A small image denoising model, trained from scratch.
Model: activation silu, widths [64, 128, 192].
Rows from block 2, named by matrix and row number. Rows with one number belong to one channel. Each number is 128 + 32 x the weight over the matrix's rms, rounded and kept within 0 to 255. All counts start at 0. Numbers have three digits each.
# convs0: first 3x3 conv (model.mid.0.convs.0.weight, 192x192x3x3), inputs 24-31, a 3x3 kernel for each
# convs1: second 3x3 conv (model.mid.0.convs.1.weight, 192x192x3x3, transposed), outputs 24-31, a 3x3 kernel for each
convs0.64:087109136134134112114122083103134120105136125096080102139139123164170163118101089127134121150117066134113088085105135119175114131125126090124116112200155094131134151167148172181152106091105128137145118156093119145158
convs1.64:153142145123128155142146146118118136108077116134149138123164072084120016104051042122129116127114092123109127174144142089112143123157156093124138081102104086073097172144137154094109135110142141163165129130095111095110
convs0.65:113119112132123091130123094131125122132104110109116157097165179074127122119152130138117106162139124140165134151119142157132123140105111127127144093128154096108123070154200017148233083150185119128145081131197093128170
convs1.65:149112136155107126123114137105072124172149138121148140044075158007014103036059097134118122106148144111121129126107130144117129144109113133128085117118098141127116125120175073057146093097197140084151061085146116131141
convs0.66:141162149144189151117135095124081122075085116132141159148187168123117111160117112167082103120119182124193218104087153078142147113074119119118148121162154089165114141133147158164151147140117140129110136118094077110101
convs1.66:174171143124123119119133123110074128114089134102130104157123128144126126149099088066057124083137141119177095129140142152111091148079086131145150120117097151135081134112122142108109134096094105082121131146113113131155
convs0.67:097092115150143111114109101151136058187127072114136133139097134109082148147127134126104179059112156096127133121122122145116130140128101098105074162132109103147108128142152049134183098087154171123078147132091148133114
convs1.67:128078088191110087110105092122155140093101206128116157143114164167048167133046148101119137114158135132133101149113078162123111166145116184131136168156110080075138072158143050133184077152175142122141210100156200170125
convs0.68:125131120128120125133131135143157123109120076122150129124100115124126138129153135148038100133084156123152152129102144145136122143155126131137124126110123134150143131130130117127119128135124146131141122097112143153136
convs1.68:130155169117124141139159138130151146108163131132163146088087101097107107122138154124111127153161120146107107109105095116123079123163134086090097129121136109064123119118111152186151114163117104166128112143110095142132
convs0.69:106140134075121127066105108133121183124133107125092167106069176103077083135077093153091131075066121136098132095072092072093058077105100086116096058078097096145143105111093121132131142132138122155142086108117135124083
convs1.69:119132073111135090086115112135149128105095127078085144157109160174077122190119130136139107179087064179075154197120132160164172147166175144166146144133153129104102096084072104142117115144119172118130141092109148097122
convs0.70:101112117118122113103112100138135138121121125100108113137135138127125139135124121104107076129125080130131085147147157135146145124143129134110135128115130123112134131139121127144125124112120111121124103096094096116096
convs1.70:132127133127124127134124128131116111131117120129125128155143110129139117128143138105132149126126137136132129153128168152124151153129126115129147127131127148140134133130137116118127125129135151126120149127132148134148
convs0.71:133121096182155092169157072052120181131170193204198157125133127138108155141111135077014000145106090092115108121102076127112117066129120080127109082098096062090073185156179147138154176155152086076076097078093110094098
convs1.71:089126111092147091091131122102158133084115092097111105118162138109132135113124104104082080155095166147120158155097135169118124199153097115110141119100168160141169193140133169146164172154166097125116117111117127158134
convs0.72:133158151177255228174255231134126120133166123170140133133122121133162168127118121112188126184205084106094091164138111117255153143144122099147105098130095112122126119136085181187118153173124149123136114123086080103096
convs1.72:136145147176137158166132098137154142123133150103112105140093131142019088191053123156125111120038054112084133155131115132119122151134142124167163158160156116128169128102113127047104133101123132148164124115123132110137
convs0.73:127149105138164116122145151163197132152162119112074148113097160123151081126166114137124122124112066104117125127110154119110163166134156143137126161093100151123108121116156123131142123154131145136151151146169128090106
convs1.73:111118126075184144127169174107123148166100119172103111089148133078138084063124109108147144037082130152169184133124110156120102131126082167120120152139158132124128100110109126085092161101105142116126133115068106144114
convs0.74:148128125144129113156148112053041065096137102101133097114086138101053109126076130131084112159092137118096157084081147094112141089124142085106103107101116154150133118130117136147138137143154118112128151136134119138130
convs1.74:092150140095140143134137154157143125155139076213202127186167150131111130142083133133157116195173151178151128071151127127144132167154142097125145104091117091087060125159143167182150148164161083150119100095094104100105
convs0.75:097104121161156148190142142089132102086163165114134133121121134125119134148136093111112137101048164137101111098111154126176175140123116119136128084065131136149188087098131046120214080120162120106090142043000081096114
convs1.75:126114160108148171165193182127111121084165174108139088116110143111116135063105172071172136119206145157105141111124113134154111109131094108136175088118135139178195035096131039134140123123121154165171199162114177138171
convs0.76:122158131149160143167174118139156171181142160170194125119136078132052057125045140163112108136097149082122156149180159145095171097178147153161104093127084060082114121129095138153108118127115168136065078128155117157113
convs1.76:037079106067111099097129100150033080080085106120128112133090101132048057102052087128208171178212142192132200116112108110114102137159122189205161164155092115083106123136122142157120118118118168179130195124110121068111
convs0.77:097102128118130096089105109187131145153166164105145159114128141173255135129174179135144148150200140161112090119143111111130130137096126102113130134142125140101135120128114120113048117091095108109106130130115126148120
convs1.77:158141155118131142122136142114086135132093114113104151195083117118012040165094120118134101100116126107125130080101110118114122143100125148139152135082129114098169179141167148075110134106133119080086136111146141127101
convs0.78:080084102072000062096059084103117103158159106110126088130125136181154158134131132142108151144078115134159192083072150050103084138186114081108117130153129097096119109102118100097132124135170099137147066120122127164151
convs1.78:149129136176177160124141152173150095154163084108116108080097135131137147159159167167091068107004011092001039114077084120132141125138148153125138176150187123156202093124127057108100087103115124087091120097154108088130
convs0.79:199206223152121099080028000190158147171139148137085093147126100141154133127148110141025084029068165052181137079153155163095170227154221165152145080135165126162150109146129148165136146149126137142157113136119109127100
convs1.79:135157099152094122126127140140117128120070131106124164126140113113125139127150106107085179101217241134208153073066083112093120127145116064104081094138107077087131145068072113084133149173133140090121139160168129116118
convs0.80:152097068180111165108099179112136128124116151095107130117120137117118077119117151098109123100109132082077118135179126161093128148111142168135159191160189152128149130095150130151136135158121090058114088071121115118084
convs1.80:120119122111108134116108127113119141124119138141146150155152142115126120080105111122109108095107127108136124165137160143128126106114116152134175129094120085080124144122115124099124132114127128100105131100102143118103
convs0.81:078032042080000051088000030164147150155092155127117118135177156151147121150154109081103104071099093088098084154167199166167208169203164148156138173144140132161146142127124132119115136106115132103087134097110163124119
convs1.81:141152148123130120135108099118118128132118105124098124141124139119105113123107133193151110147055087113088154122088121069056085045052086125152150126139121069110108127136110092124108086116114147121126111088072064072062
convs0.82:133120098141084041158147098094162103099156087098156091129155169137127144154145140039080083089094064081091127182128136159085158174166163128134151118133143132131153141133123123145081106146129121149103119116090094073039
convs1.82:141129086191146097175144121121110099104114087123128142104115152072110152081112149104079065152117088145167157073108115074075083094085092127135172157149154155165153097108026118142030048103026131163125157184144075086068