A small image denoising model, trained from scratch: norm batchnorm.
Rows from block 3 of a small image denoising model, named by matrix and row number. Rows with one number belong to one channel. Each number is 500 + 40 x the weight over its row's rms, rounded and kept within 0 to 999. All counts start at 0. Numbers have three digits each.
After each channel's rows are labels from the 100 images, of 14848, where the channel reaches its highest value: "colour at peak" is the nearest of a few named colours to the mean colour under the peak. Only what is clearly more common there than usual is listed. The data: regions of photos with short descriptions (Visual Genome). In brackets: how many of the 100.
# convs0: first 3x3 conv (model.mid.1.convs.0.weight, 192x192x3x3, each kernel summed), inputs 96-191
# convs1: second 3x3 conv (model.mid.1.convs.1.weight, 192x192x3x3, transposed, each kernel summed), outputs 96-191

convs0.136:463453507527571491530509544528500503517518458486492459478520536514474504495523463487508469488516530500527507496315530502571506468503420518513521495511461458517497507521490533495546507497455568300531481506533501567518477520512499580495511501542461506462512482513430489538544522470499519479
convs1.136:559502510479438519550502453559493488479546545496548468571500491504494491465463529489497530535517473494471483498496474532459501497535553469535449547514534606486508556486462458503470513535609436582513482512519488560533500431485452458531466471480497550463502556475532500561498466543457482439
colour at peak: white (29); pink (25)

convs0.121:532540486504511524486546488456512544504472517516524484500483489599515534569525480504513433532479480461503543483450556466532518525420538516507465491546494471514482460456468488476523490456465439494492519383517521507477516553519480485475459528479360492599456448494491507529478454465524467443
convs1.121:511505579495526530567554548445503539496471522532449520530546512449434569515458521496406543470545556449535531532557559520459490495480471503539493486490480384509506528466537506503473412485549494438544484450463511455471505525489502474463470562451519480493507494503492468488488524538507519501
colour at peak: black (59)

convs0.148:585541491518485502499496424527506517516503480512531511499501501473429544476516480494318434532499584500493502492476534494493523468472526492521497522520515404526473465473507524495543491519566473426551597433512503520531493500524489471474448557485386477543484472513514523534471478489547524444
convs1.148:424442533525506549524489523522466464474506528536532458504527503504488474438513484529530508504471502509498527459479446507571498477588570476533449471505537542524478556491509453500519463565521463548452478482511526581460450515505496452501544478458568496440459545469515549511481483508474506502
colour at peak: black (55)

convs0.175:463490495508545524503483496514505492500495511443502499481451530563512523557533520443518441528508528482529558503368531510578468519434524533511491522508468411499537430482500526516532545473534330466456450527547466523492485501472498541490523568527507487507493475489402502480527557437515443500
convs1.175:489527554492544435520518533482499477522515457552520546504504479465532473512412506516496552509507516441495530515523446468475534498560447493508473469465542499549483515567466565492495493383515593479508571535572637497417516469515552521531536533515568528466505542487472529471527479499497515556
colour at peak: pink (25)

convs0.79:452425500513467485556533516483470549510538531520474498503490493572548471533529525448497429533507519451495528452483581463552472509470523482519493493513465396512524524480470528472563517480487386537500490437481535472439512486547395532500475515522485501577518485521444500527480530481453477522
convs1.79:494507559457571495553464502504549512482469418473542501510503474463498513456471536502586580528487523443480527493510510496414588470489458542472527416499462503504435535484491515510470500498490536396483472492471526455530514513405605569429487493479527529497537471459518538457519509511518493515
colour at peak: white (29)

convs0.14:498477546546445680515562506525509459495502477396602493483490541475488527525463487483471506491518481501474368484503491507476513561468423477517491471468599401443497541503490484497616526472495492490472492511488511460471427485410494486489459479534452535484492512491448503462482473552509529533
convs1.14:483557553460515516572568514416533417521518527558435505540507460496478498450571480535496534559506541474520537574491563497450529490515481533502513578513534546494467449526523558503485458426516468453433497475476513503540470494511482487532520501526538558440433431494558473450443468488487503535
colour at peak: black (35)

convs0.143:542535502500442538549491451503507459446497459367514466510502499518495488528472520447508508477466469525508616573523507499472613494462502571482531558507444457474515422519501515463430523477533467499519503577492480494482470462499568579511505528447527502479489461550445462474508513512485463468
convs1.143:485473460476481531390527494585485567481514461507484510535474499443551553451504497481500476513604427515553491437549571448537546617589532508579457425492482490487520515546444508502503493568548503463509479592422492507477498510525436490531467488495484455561513502485512423514501509515510474443
colour at peak: pink (25)

convs0.43:619521464561461488523482425534489441496482465497559515540492521432507529481502534515414493486521539470482501491503514550531521514547507499454523494533506533490506480557479455463458544240443487481528490465472445495516565519506524397541482480522463527503521422497519465497460503522526453495
convs1.43:435534447532444579534546500408437551461452484493493524511493499527457462495487479534502529444552506460470463503536552503495521465456442534575448489446548525511546437489520487504487500626460452469535478482515546491415478527557547459460492524491487474532594593482511482496509543540491443470
colour at peak: black (35)

convs0.26:443504461483517501643425502460514486495707487521537494472507480530487456506460509452508483450487441541396520453504413504403503498560499442479510470474515467517611547490476497526506469486507530462496510582464489524492512477437467497462442513495543502477503502470449450375455433481526494486
convs1.26:441489485556430544535455496463494454494399509487439490492490459501540520454577482523510458525520472444510493525485458476547456479483524511502483568546514480464434470531487496528492511531499483485389451529425405470527426581485566503503509528491440494558534532489514501526472528420497566470
colour at peak: pink (27)

convs0.47:521551521510539484531505491434542502492505468501481478488505476490493559547555471495540468546389494498515520451456551508510509529459527461518493463514472425543531456538487553473541461486595447478458508468483523526504520540495264463491462545482458496543515440483466520517513534505463512525
convs1.47:505489564465480508489376589495474452530497450490547467460572497486539505470495541461463540427542520424492584479536520488435506438535497504489472457468481476622472487521488491537463537465484583468562522537524521513535504490510600512455457535517479456506499534488526537495461506495547491460
colour at peak: black (33)

convs0.72:563438601477451478572465502478510481495451529443499481456432471467535523522500522573457511489482451479504425506517404455518438483461556436475511519500508609533587469443474516451485460519525437513490496560501510479481513466527530466470536493515537466472495507481524505593470579486507477483
convs1.72:454391510487491509442532449476530565545520521481519554419565537498525522513469520445456508442490552452463506524487539471564525488505520468509484467511496448450501496543484531473552538515553536501491492445490548489491584385576516500439511499515540507485451528508529507521515538551478441501
colour at peak: pink (25)

convs0.53:479503553539575486552511489445465475467466512548533531471529487495472536460514507484560477514505509503522561500434497491502496480535465540495470491517399315512395496485472551511606548500437569443460521499518532524510473543532468542481522547560505495544485466535468524426518514482504540443
convs1.53:429468496488515510474461523481538461542483436508423542418526522505551562550531475475509488530500529520544534499483478544543442503525450514557430510531527440508561473570509478442503539556554474455430502502484494505492492501469526422536566534460518452428540529492557484497532535479512466509
colour at peak: white (55)

convs0.73:545563518500477519510503495556454510490492510643474485492522472491480515518447497504514508475564473493500465472512450508513569537470517322506489506551400476503535467477517496468466475495443475506532546493529526474495435544493501548500500470423534498452457527370534481504488490504613490494
convs1.73:492500479466497475505519543431490579459486487417569571530567496473610523506509528512525541518494536479543546485568548492531542485494519476488497540532475551520436434465496534504494520508561487492477447524514529493502477535509511516534443508542509520521427420482459462542487552551444477561
colour at peak: green (37)

convs0.56:536520506464478500513489514449533455500474465498538506530473544504513526479534599448552530525502533478505559494517493531555499510561555479444511363501486525464508596571543478489512511552526444481382472498502402481510472535509535464411470526492496539523452495535468494452422460520487477430
convs1.56:493470513472540535493455497511573394556491522483510548438532487435534560546539468506497570525509458435456529505508479459524475553504437503433570514479484445477466498453421561523542526432521544482589608519510633487476463505451515494505509502455527522549480530438509502481570528497516539533
colour at peak: black (38)

convs0.154:512438508501435453532406504520490535490516486560476508478505504480478514525545489510524460403525484464567463463507517531460494497554499502475521440443484555461485522473488491404432510455531512473479523456499475488510498508580486462463486501470489545506523488491525500475524527511474565511
convs1.154:508558519537499438459435527461442514480542521488511489519478541512533478474494460370489486525511528520514472550528541459559507527514553477511497538487492471556426500535572410491547490549486520548486527485501463492497571486395513515443507509569456392499483479488489386497405540452503542518
colour at peak: cyan (30)

convs0.75:460623505587534470494519532508536476492547543512476557529499382531406523504467554478530571480466572490449543486498500518506557531534459516437517504512461519509470554541501427501620456483437505513488499532495437522555400471508522611482491478524448561482533502509465511457465448560498396434
convs1.75:525495446488495521542509456508510409494479468450453516445498454494552512524495486518527451581504464451576484507492398489475555483519422510493523469513514493458576502482469493462422487488497477516467525543482508488487476487386565490557509498481525473511551504478582440473520601466507477436
colour at peak: white (38)