{"model": "image denoising model", "dataset": "regions of photos with short descriptions (Visual Genome)", "train_examples": 101725, "image_size": 32, "crop_scale_min": 0.7, "horizontal_flip": false, "rotation_deg": 5, "task": "denoising", "loss": "l1", "noise_std": 0.4, "arch": "unet", "norm": "batchnorm", "activation": "silu", "widths": [64, 128, 192], "blocks_per_level": 1, "block": "basic", "attention": false, "upsampling": "nearest_conv", "init": "xavier_uniform", "residual_init": "scaled_by_depth", "optimizer": "adamw", "lr": 0.002, "beta1": 0.9, "beta2": 0.98, "eps": 1e-08, "grad_clip": 1.0, "ema_decay": 0.995, "steps": 32700, "batch_size": 256, "epochs": 82.3, "lr_schedule": "cosine", "final_lr_fraction": 0, "warmup_steps": 1630, "weight_decay": 0.04}
Rows from block 3 of a small image denoising model, named by matrix and row number. Rows with one number belong to one channel. Each number is 200 + 30 x the weight over its row's rms, rounded and kept within 0 to 999. All counts start at 0.
Before each channel's rows are labels from the 100 images, of 14848, where the channel reaches its highest value: "responds to" is what is common among them. Only what is clearly more common there than usual is listed. The data: regions of photos with short descriptions (Visual Genome).
# convs0: first 3x3 conv (model.mid.1.convs.0.weight, 192x192x3x3, each kernel summed), inputs 0-95
# convs1: second 3x3 conv (model.mid.1.convs.1.weight, 192x192x3x3, transposed, each kernel summed), outputs 0-95

responds to: text has "man"
convs0.10,206,196,181,200,168,183,224,164,213,167,180,178,210,194,212,197,228,173,228,199,164,139,166,180,204,200,220,190,183,198,211,210,194,172,206,198,186,174,260,141,243,162,204,218,205,153,157,280,148,173,173,182,196,233,268,180,154,179,170,195,232,225,218,197,225,170,186,183,181,197,197,163,203,240,192,198,184,208,174,188,176,221,188,191,180,175,162,212,177,192,198,212,117,191,174,146
convs1.10,194,248,264,239,171,223,229,231,219,215,161,183,190,179,225,230,159,218,240,172,177,253,180,196,258,186,221,233,217,209,166,162,212,182,184,219,201,135,165,179,208,223,188,228,210,197,212,216,268,186,224,220,174,193,183,198,196,209,202,181,253,200,206,131,211,102,199,233,183,174,210,223,192,147,194,204,173,158,238,233,189,239,214,220,246,206,179,186,212,219,228,210,202,189,272,192

responds to: text has "grass"; text has "green"
convs0.157,200,191,228,223,191,201,197,192,196,185,200,199,193,205,199,215,375,194,204,196,198,192,201,192,198,196,194,193,210,208,204,201,199,193,194,196,191,200,205,193,203,198,199,199,204,201,206,192,203,194,201,198,205,196,198,213,223,199,196,199,200,206,201,204,161,198,198,197,203,200,425,204,200,195,206,208,196,214,196,231,195,191,197,196,204,195,199,190,202,197,195,202,197,196,197,201
convs1.157,229,219,214,153,151,173,182,163,201,220,216,235,222,240,173,243,171,180,160,158,209,156,172,235,169,152,172,227,232,230,166,159,222,177,201,216,178,244,167,163,178,170,178,223,158,173,220,159,228,221,226,188,199,172,233,186,237,229,240,161,164,240,236,192,237,243,207,222,241,227,156,156,180,225,218,204,227,180,236,215,239,211,224,162,176,169,228,222,171,241,185,218,161,163,215,154

responds to: text has "grass"; text has "green"
convs0.174,199,191,225,219,191,200,198,192,196,183,199,199,193,204,199,216,379,195,203,194,198,194,203,192,198,195,195,194,209,206,204,201,198,192,195,197,191,199,204,194,203,197,200,199,204,199,205,192,204,195,202,198,207,196,199,207,222,199,197,200,199,206,200,204,166,198,197,200,203,202,424,204,201,194,206,208,197,211,196,229,195,195,197,195,205,194,197,188,201,198,195,204,200,196,196,202
convs1.174,231,217,211,153,151,176,186,167,202,217,217,237,220,239,177,245,162,182,165,157,211,156,162,237,172,152,171,229,232,227,164,158,222,173,208,220,177,243,167,161,176,166,180,226,160,166,223,161,225,219,222,187,197,177,231,180,235,233,238,160,167,242,233,188,235,241,201,219,243,227,152,158,176,223,215,198,223,174,236,215,241,204,221,161,176,168,230,223,175,240,182,216,162,166,216,151

responds to: text has "sign"
convs0.164,191,242,204,202,235,224,186,241,232,200,186,197,212,297,229,248,178,140,235,203,199,213,219,173,167,182,233,199,195,270,227,205,180,220,171,193,211,239,153,206,207,240,225,229,227,219,211,203,261,224,219,168,211,257,213,202,162,206,242,212,210,187,208,211,258,209,193,197,148,255,174,150,184,226,221,186,235,241,212,181,168,222,229,216,201,213,236,215,217,220,226,211,187,127,173,228
convs1.164,195,197,198,178,236,202,223,166,211,169,237,237,196,215,164,187,227,190,199,221,159,200,161,154,215,197,205,224,179,157,183,272,213,195,247,218,192,215,145,221,208,197,144,164,173,185,204,219,202,176,195,218,209,202,218,148,175,203,234,114,201,192,208,167,213,212,177,141,197,227,189,167,227,234,202,166,167,187,201,189,200,192,177,242,192,198,177,207,253,210,162,175,237,206,131,176

responds to: text has "green"
convs0.131,186,179,175,198,180,192,181,225,196,161,186,212,204,313,157,185,223,256,169,190,244,219,173,209,180,168,191,163,209,177,256,229,180,219,139,196,211,197,165,224,165,239,236,199,139,221,198,193,179,202,178,151,187,193,203,160,168,172,191,220,202,175,189,213,231,214,239,220,140,208,188,236,189,160,209,176,224,208,183,190,163,222,205,237,222,229,175,197,197,171,180,228,148,173,157,228
convs1.131,179,153,229,198,176,176,174,175,200,182,169,184,199,235,182,166,207,128,143,189,216,179,218,236,222,203,205,158,233,131,189,245,239,201,201,192,216,211,229,242,172,228,196,215,193,210,191,215,185,230,184,169,219,192,212,173,160,191,163,220,232,165,217,213,195,204,168,148,210,196,183,198,167,228,215,173,136,175,217,196,193,153,190,195,120,156,208,231,151,214,188,186,191,157,206,250

responds to: text has "man"
convs0.26,233,210,211,205,169,214,183,170,176,201,184,151,213,209,179,178,193,167,172,200,186,210,181,237,163,220,211,197,182,157,226,217,202,169,197,191,189,228,226,211,217,151,199,170,176,220,211,234,185,188,162,170,206,181,197,192,194,161,196,195,230,199,198,202,221,245,165,231,217,193,216,240,176,211,180,158,191,179,199,224,240,188,174,188,159,173,125,228,166,182,208,206,194,202,227,173
convs1.26,132,191,228,213,175,167,196,211,209,204,181,132,194,180,148,187,147,148,235,208,201,245,247,196,208,224,246,189,223,145,182,171,168,204,222,239,209,155,261,164,166,203,160,220,221,178,205,241,224,237,200,153,182,189,175,210,186,178,147,202,199,162,221,180,226,176,186,236,154,225,195,168,172,168,210,201,177,195,203,157,210,227,217,147,191,246,237,197,186,240,213,225,144,206,215,188

responds to: text has "grass"; text has "green"
convs0.74,200,191,227,221,191,201,197,193,197,184,201,200,193,204,199,215,375,193,204,195,198,192,202,192,198,196,194,193,211,207,204,200,199,192,195,197,191,199,205,194,204,199,200,199,204,201,206,192,204,194,202,198,206,196,199,211,222,199,196,199,199,207,200,204,163,198,199,197,203,200,426,205,201,194,206,207,197,213,196,230,194,191,197,195,204,195,197,189,201,197,196,203,197,197,196,202
convs1.74,227,213,210,154,151,174,181,161,202,215,213,234,221,241,175,241,167,178,160,160,207,155,172,238,171,154,171,225,232,228,168,160,221,176,202,218,177,246,170,161,177,170,177,224,159,170,217,160,227,220,224,185,197,170,233,182,234,230,239,161,163,241,234,194,236,246,204,223,242,228,155,158,178,222,216,203,226,178,236,215,240,208,225,160,177,169,228,221,172,241,186,218,163,162,213,149

responds to: text has "grass"; text has "green"
convs0.125,200,192,262,202,186,151,179,166,150,231,184,169,235,138,182,213,187,172,229,131,138,225,198,222,145,178,230,191,220,166,213,252,182,216,270,183,284,196,219,205,169,184,207,232,200,197,163,165,208,211,169,289,223,233,177,235,194,177,167,151,194,206,204,181,246,141,208,258,220,176,217,250,119,198,209,192,218,213,174,170,157,239,226,144,178,206,209,224,202,167,221,203,189,229,212,203
convs1.125,147,243,165,208,226,157,205,181,194,203,174,171,173,237,216,184,220,218,223,285,193,231,185,165,139,254,242,206,211,186,199,178,203,201,219,216,205,111,267,188,180,198,238,239,234,154,149,248,177,228,216,273,202,175,185,217,194,177,208,261,247,185,202,200,219,167,159,279,195,174,160,194,215,204,202,219,206,176,182,141,226,190,195,235,179,257,233,134,176,210,212,190,193,248,179,214

responds to: text has "sign"
convs0.99,187,173,232,195,248,207,214,203,220,181,211,196,192,215,192,209,222,110,217,205,213,189,191,171,173,211,209,189,137,192,186,101,157,184,165,211,192,181,170,163,224,205,195,157,253,159,207,231,213,189,226,184,208,228,171,169,236,203,205,187,205,168,205,187,233,246,227,172,190,190,215,133,205,170,196,252,196,203,208,177,189,214,203,180,246,208,198,223,191,199,237,232,170,176,188,206
convs1.99,196,188,214,191,217,218,237,215,218,157,246,227,198,181,175,163,217,175,205,214,141,226,234,180,197,135,178,206,153,191,193,253,187,200,220,239,174,250,111,183,222,225,185,181,187,173,229,171,220,166,178,227,200,211,222,149,196,196,176,156,163,212,215,161,218,193,215,145,182,241,245,214,202,166,215,201,215,162,200,198,186,179,171,259,209,187,142,229,263,224,168,217,199,182,170,144