config.yaml
model: "image denoising model"
dataset: "regions of photos with short descriptions (Visual Genome)"
train_examples: 101725
image_size: 32
crop_scale_min: 0.7
horizontal_flip: false
rotation_deg: 5
task: "denoising"
loss: "l1"
noise_std: 0.4
arch: "unet"
norm: "batchnorm"
hidden_act: "silu"
widths: [64, 128, 192]
blocks_per_level: 1
block: "basic"
attention: false
upsampling: "nearest_conv"
init: "xavier_uniform"
residual_init: "scaled_by_depth"
optimizer: "adamw"
learning_rate: 0.002
beta1: 0.9
beta2: 0.98
eps: 1e-08
max_grad_norm: 1.0
ema_decay: 0.995
max_steps: 32700
batch_size: 256
epochs: 82.3
lr_schedule: "cosine"
final_lr_fraction: 0
warmup_steps: 1630
weight_decay: 0.04
Rows from block 2 of a small image denoising model, named by matrix and row number. Rows with one number belong to one channel. Each number is 128 + 24 x the weight over its row's rms, rounded and kept within 0 to 255. All counts start at 0. Numbers have three digits each. After the name is the row's rms in percent of the matrix's.
Before each channel's rows are labels from the 100 images, of 14848, where the channel reaches its highest value: "responds to" is what is common among them. Only what is clearly more common there than usual is listed. The data: regions of photos with short descriptions (Visual Genome). In brackets: how many of the 100, against the usual share in percent.
# convs0: first 3x3 conv (model.mid.0.convs.0.weight, 192x192x3x3, each kernel summed), inputs 0-191
# convs1: second 3x3 conv (model.mid.0.convs.1.weight, 192x192x3x3, transposed, each kernel summed), outputs 0-191

responds to: text has "sign" (25 vs 1.9)
convs0.81 155:149132134120102141117117133112114042126188157108134151149094134114132101055135142097170146125120117137075139124136135112105117123115169135110098152146123027131151132086125118077177129119135145148136110135116142101101122152136162120173139128164175153147095123156117143132142139162166135119131109087139112159090149117148140062141046139127128107135147095126115145147142127177137132123097135128128090138139134175121128121116107125130106124121138114127135107128139146115113152131120142101147145148136139135124141124140113161129118127141138144142137123114125150137161158134140179117
convs1.81 104:136091096095180148152148129119161176131154151144128106116156127144112111129116122121070121109088159120130139128099099113135132084113166114116131128105135161130129099130108113179095093148145125126154165131128141125088150138137163156123094097135118173124104131146116145116113132155088077124105085152176133100139100141146114149116156147124122129134128154170126155123141096123134133107139173152077144134087193128143126143119163148116140140116116135133063167137130109054142136118106152163121144141121129109153109119160133131113151132135147128138113122150079131140109083121148074113

responds to: text has "green" (35 vs 4.1); text has "grass" (34 vs 1.6)
convs0.55 123:130128134122117120105113131116130130129112122123149132123130141110127115110121133103143126123102118145132106131126147129133119119131115125116137122129130112139144114146157121115124116145139127241122119201127122106111120133135126140143129211132206127124118117123203125119118136122120112122156119128117134145115120141117123123135133112118117128119119122131116126128107119134129127135117126114119127125131187131121145216140113134133128120129136135129117164134144121126123120138120134122137211191132142126129118114110120249133128133112153110138223200102111121122120158121126118139
convs1.55 058:130165183187132143142112118137133125129123126131206124132128122110145104132122136131155135124142131131121124132139147140129130144118126139128117153129127126135150126178120114127125144121124118078124128091119128230129119109140176130176124084111125144142141132138095134145114132173132127150095156133133122142169152142163153127132125117143175235150155167112118131119114133115129138126142123131127147139119094180118180092132117124135136137123130148140130110121134155124143125131138123117122100091133147148108127119159134059137120128122136143135121085112127149139167219153118179134

responds to: text has "green" (28 vs 4.1)
convs0.144 123:092137108117141092129168098120137094136108123113154118110092111113115119104160115097122090124101096106120133149143129106129110133096100129134095090101104174155128126119122111051122140146131168175170122168063130147123096152142136089121104161122155133105122147117146135125150108116137131133142140141107100096144136108149140056121114104119149159106117136110130092075108129110148103153089092069082088141130145120154155157117155117132141118133124138126112129114121097149098151116135134112141163167129114130083123113139073164157103093121125112112165155118096145106123134140089139126
convs1.144 135:122139161128104130098127122093113120107126105147197141138143099132131163149140113132161138121132081142117149095144109122132127115123136142096075113108070164113145133150124145126138134134115174134142151126111142217132129162084155133144104111142098108132110102140122128138148099122105140164123138125107135151156154151160162151111114099111141213168111157103108117088092121136124113106131093123100117105163125154088175108097104153127116140137186131106131108121139107147162111138111130128117126149147108117138146140177146108145107148119094140106150100184142143130162153156125159120

responds to: text has "green" (32 vs 4.1); text has "grass" (26 vs 1.6)
convs0.114 101:116125139130117130149104133142141120117071090100128127089089115106138131130138098137161137122151148141146120099141157133131119145105146127146145127142118181094100121109182118114085141130161108161105091182097149119135084141095157130105104185085145091122120127094178146146134133150143156131187131191156145140114096144122126125124181136127109139116102163155145123140164128127121129139144120153130133156112138135117159179115115133103153123135099123149133151114136115124161097162147132065143154162124116148146139130123199149113119150136141139119176187129097098135142118130131118102
convs1.114 097:120115091106147120124129095151100121138101142134070144122125111130101121118130100125071118132099126122130127119102111129130121121145130095109160168151147172124129120094147121189176095129125099101121126114116091051122095123123077120101121128164077142134146140174118149115128130113150134081085077161109143104110127119070108134126088097119099056076143104131143120100111138140112107134094132110156137119156118112121078096090158111084122116133104125139140116131130132139111136104129123146137124132156126088098124111133109131136146141153125107127114141131154141146120062124123085127

responds to: text has "green" (34 vs 4.1); text has "grass" (33 vs 1.6)
convs0.32 125:139127133121116117107104129115131131129116123127139130122129134113129115109122131104141123128106120146130108128124146130129123118133119123115135121131128111139141118149157121116126119139138128242124115201124120106114118130135129143136127214126209125126125122126204129121122137119119117122153118120121135145120123140123121128133131115122114131123112118127118127130110121135132132136115119119122127128133188132118145217139115146133127116127126129129121159131141124126126121138120131121134214188130141129124121117114122255131127131116151113137224201110119121123123150120125118134
convs1.32 062:131164181191121138140112117141139125125128126134211119133127129113151105128116139131156136124146134129122121128132147138127123139115120136130118152127131125138146126179118114128121145122122121081126127093121124231124114116134171125175121085116129140140143134139094127139115128171137127150090155129132119140174143135166156127128127115141173234146159165111121132120118137117131143126144123135130152137123092184119183099134122129136133136130128153141124105115135147118145128129139118122127101090131144150114130123155134065135113130124133139136126081114127144135166220148118181131

responds to: text has "sign" (41 vs 1.9)
convs0.19 131:138068108109134125127101141123125148114161141098142159129122128178139121055142130104099131139121113136106157107128136148138158087123136160146118135136113105126082119165124096143105138129119164126117130137100134123028112125120060099139148102152130129156100126134134095129127136093132054030138139143101076114122147131147101128134114093125149131134107121101145133129155129154115102088129113100116150138130147116125128132144115135087128138130128150129166139157134114111104131094111108155131136111133124113125125126085134133119129124128126184133126121135093153149117101055130115145
convs1.19 098:123092125113164111086127126176134111118105110136122094155132165156129066157115131102173105108130128131149142169128143149102159124127179183111113129144145143133149129136133122134136134137146193135131131119117100136112168084134139163161161116115140115161123138169090128090124102139109105105149123133127117120092195141116113147124114096162152106127131133133190144131155147140117139122127140139120134147108143110138136136137162132125118150106136153114102108210157117090121172162155115123148129098116117168152150095111137169175102157169122150108117133130095178127103096145117138122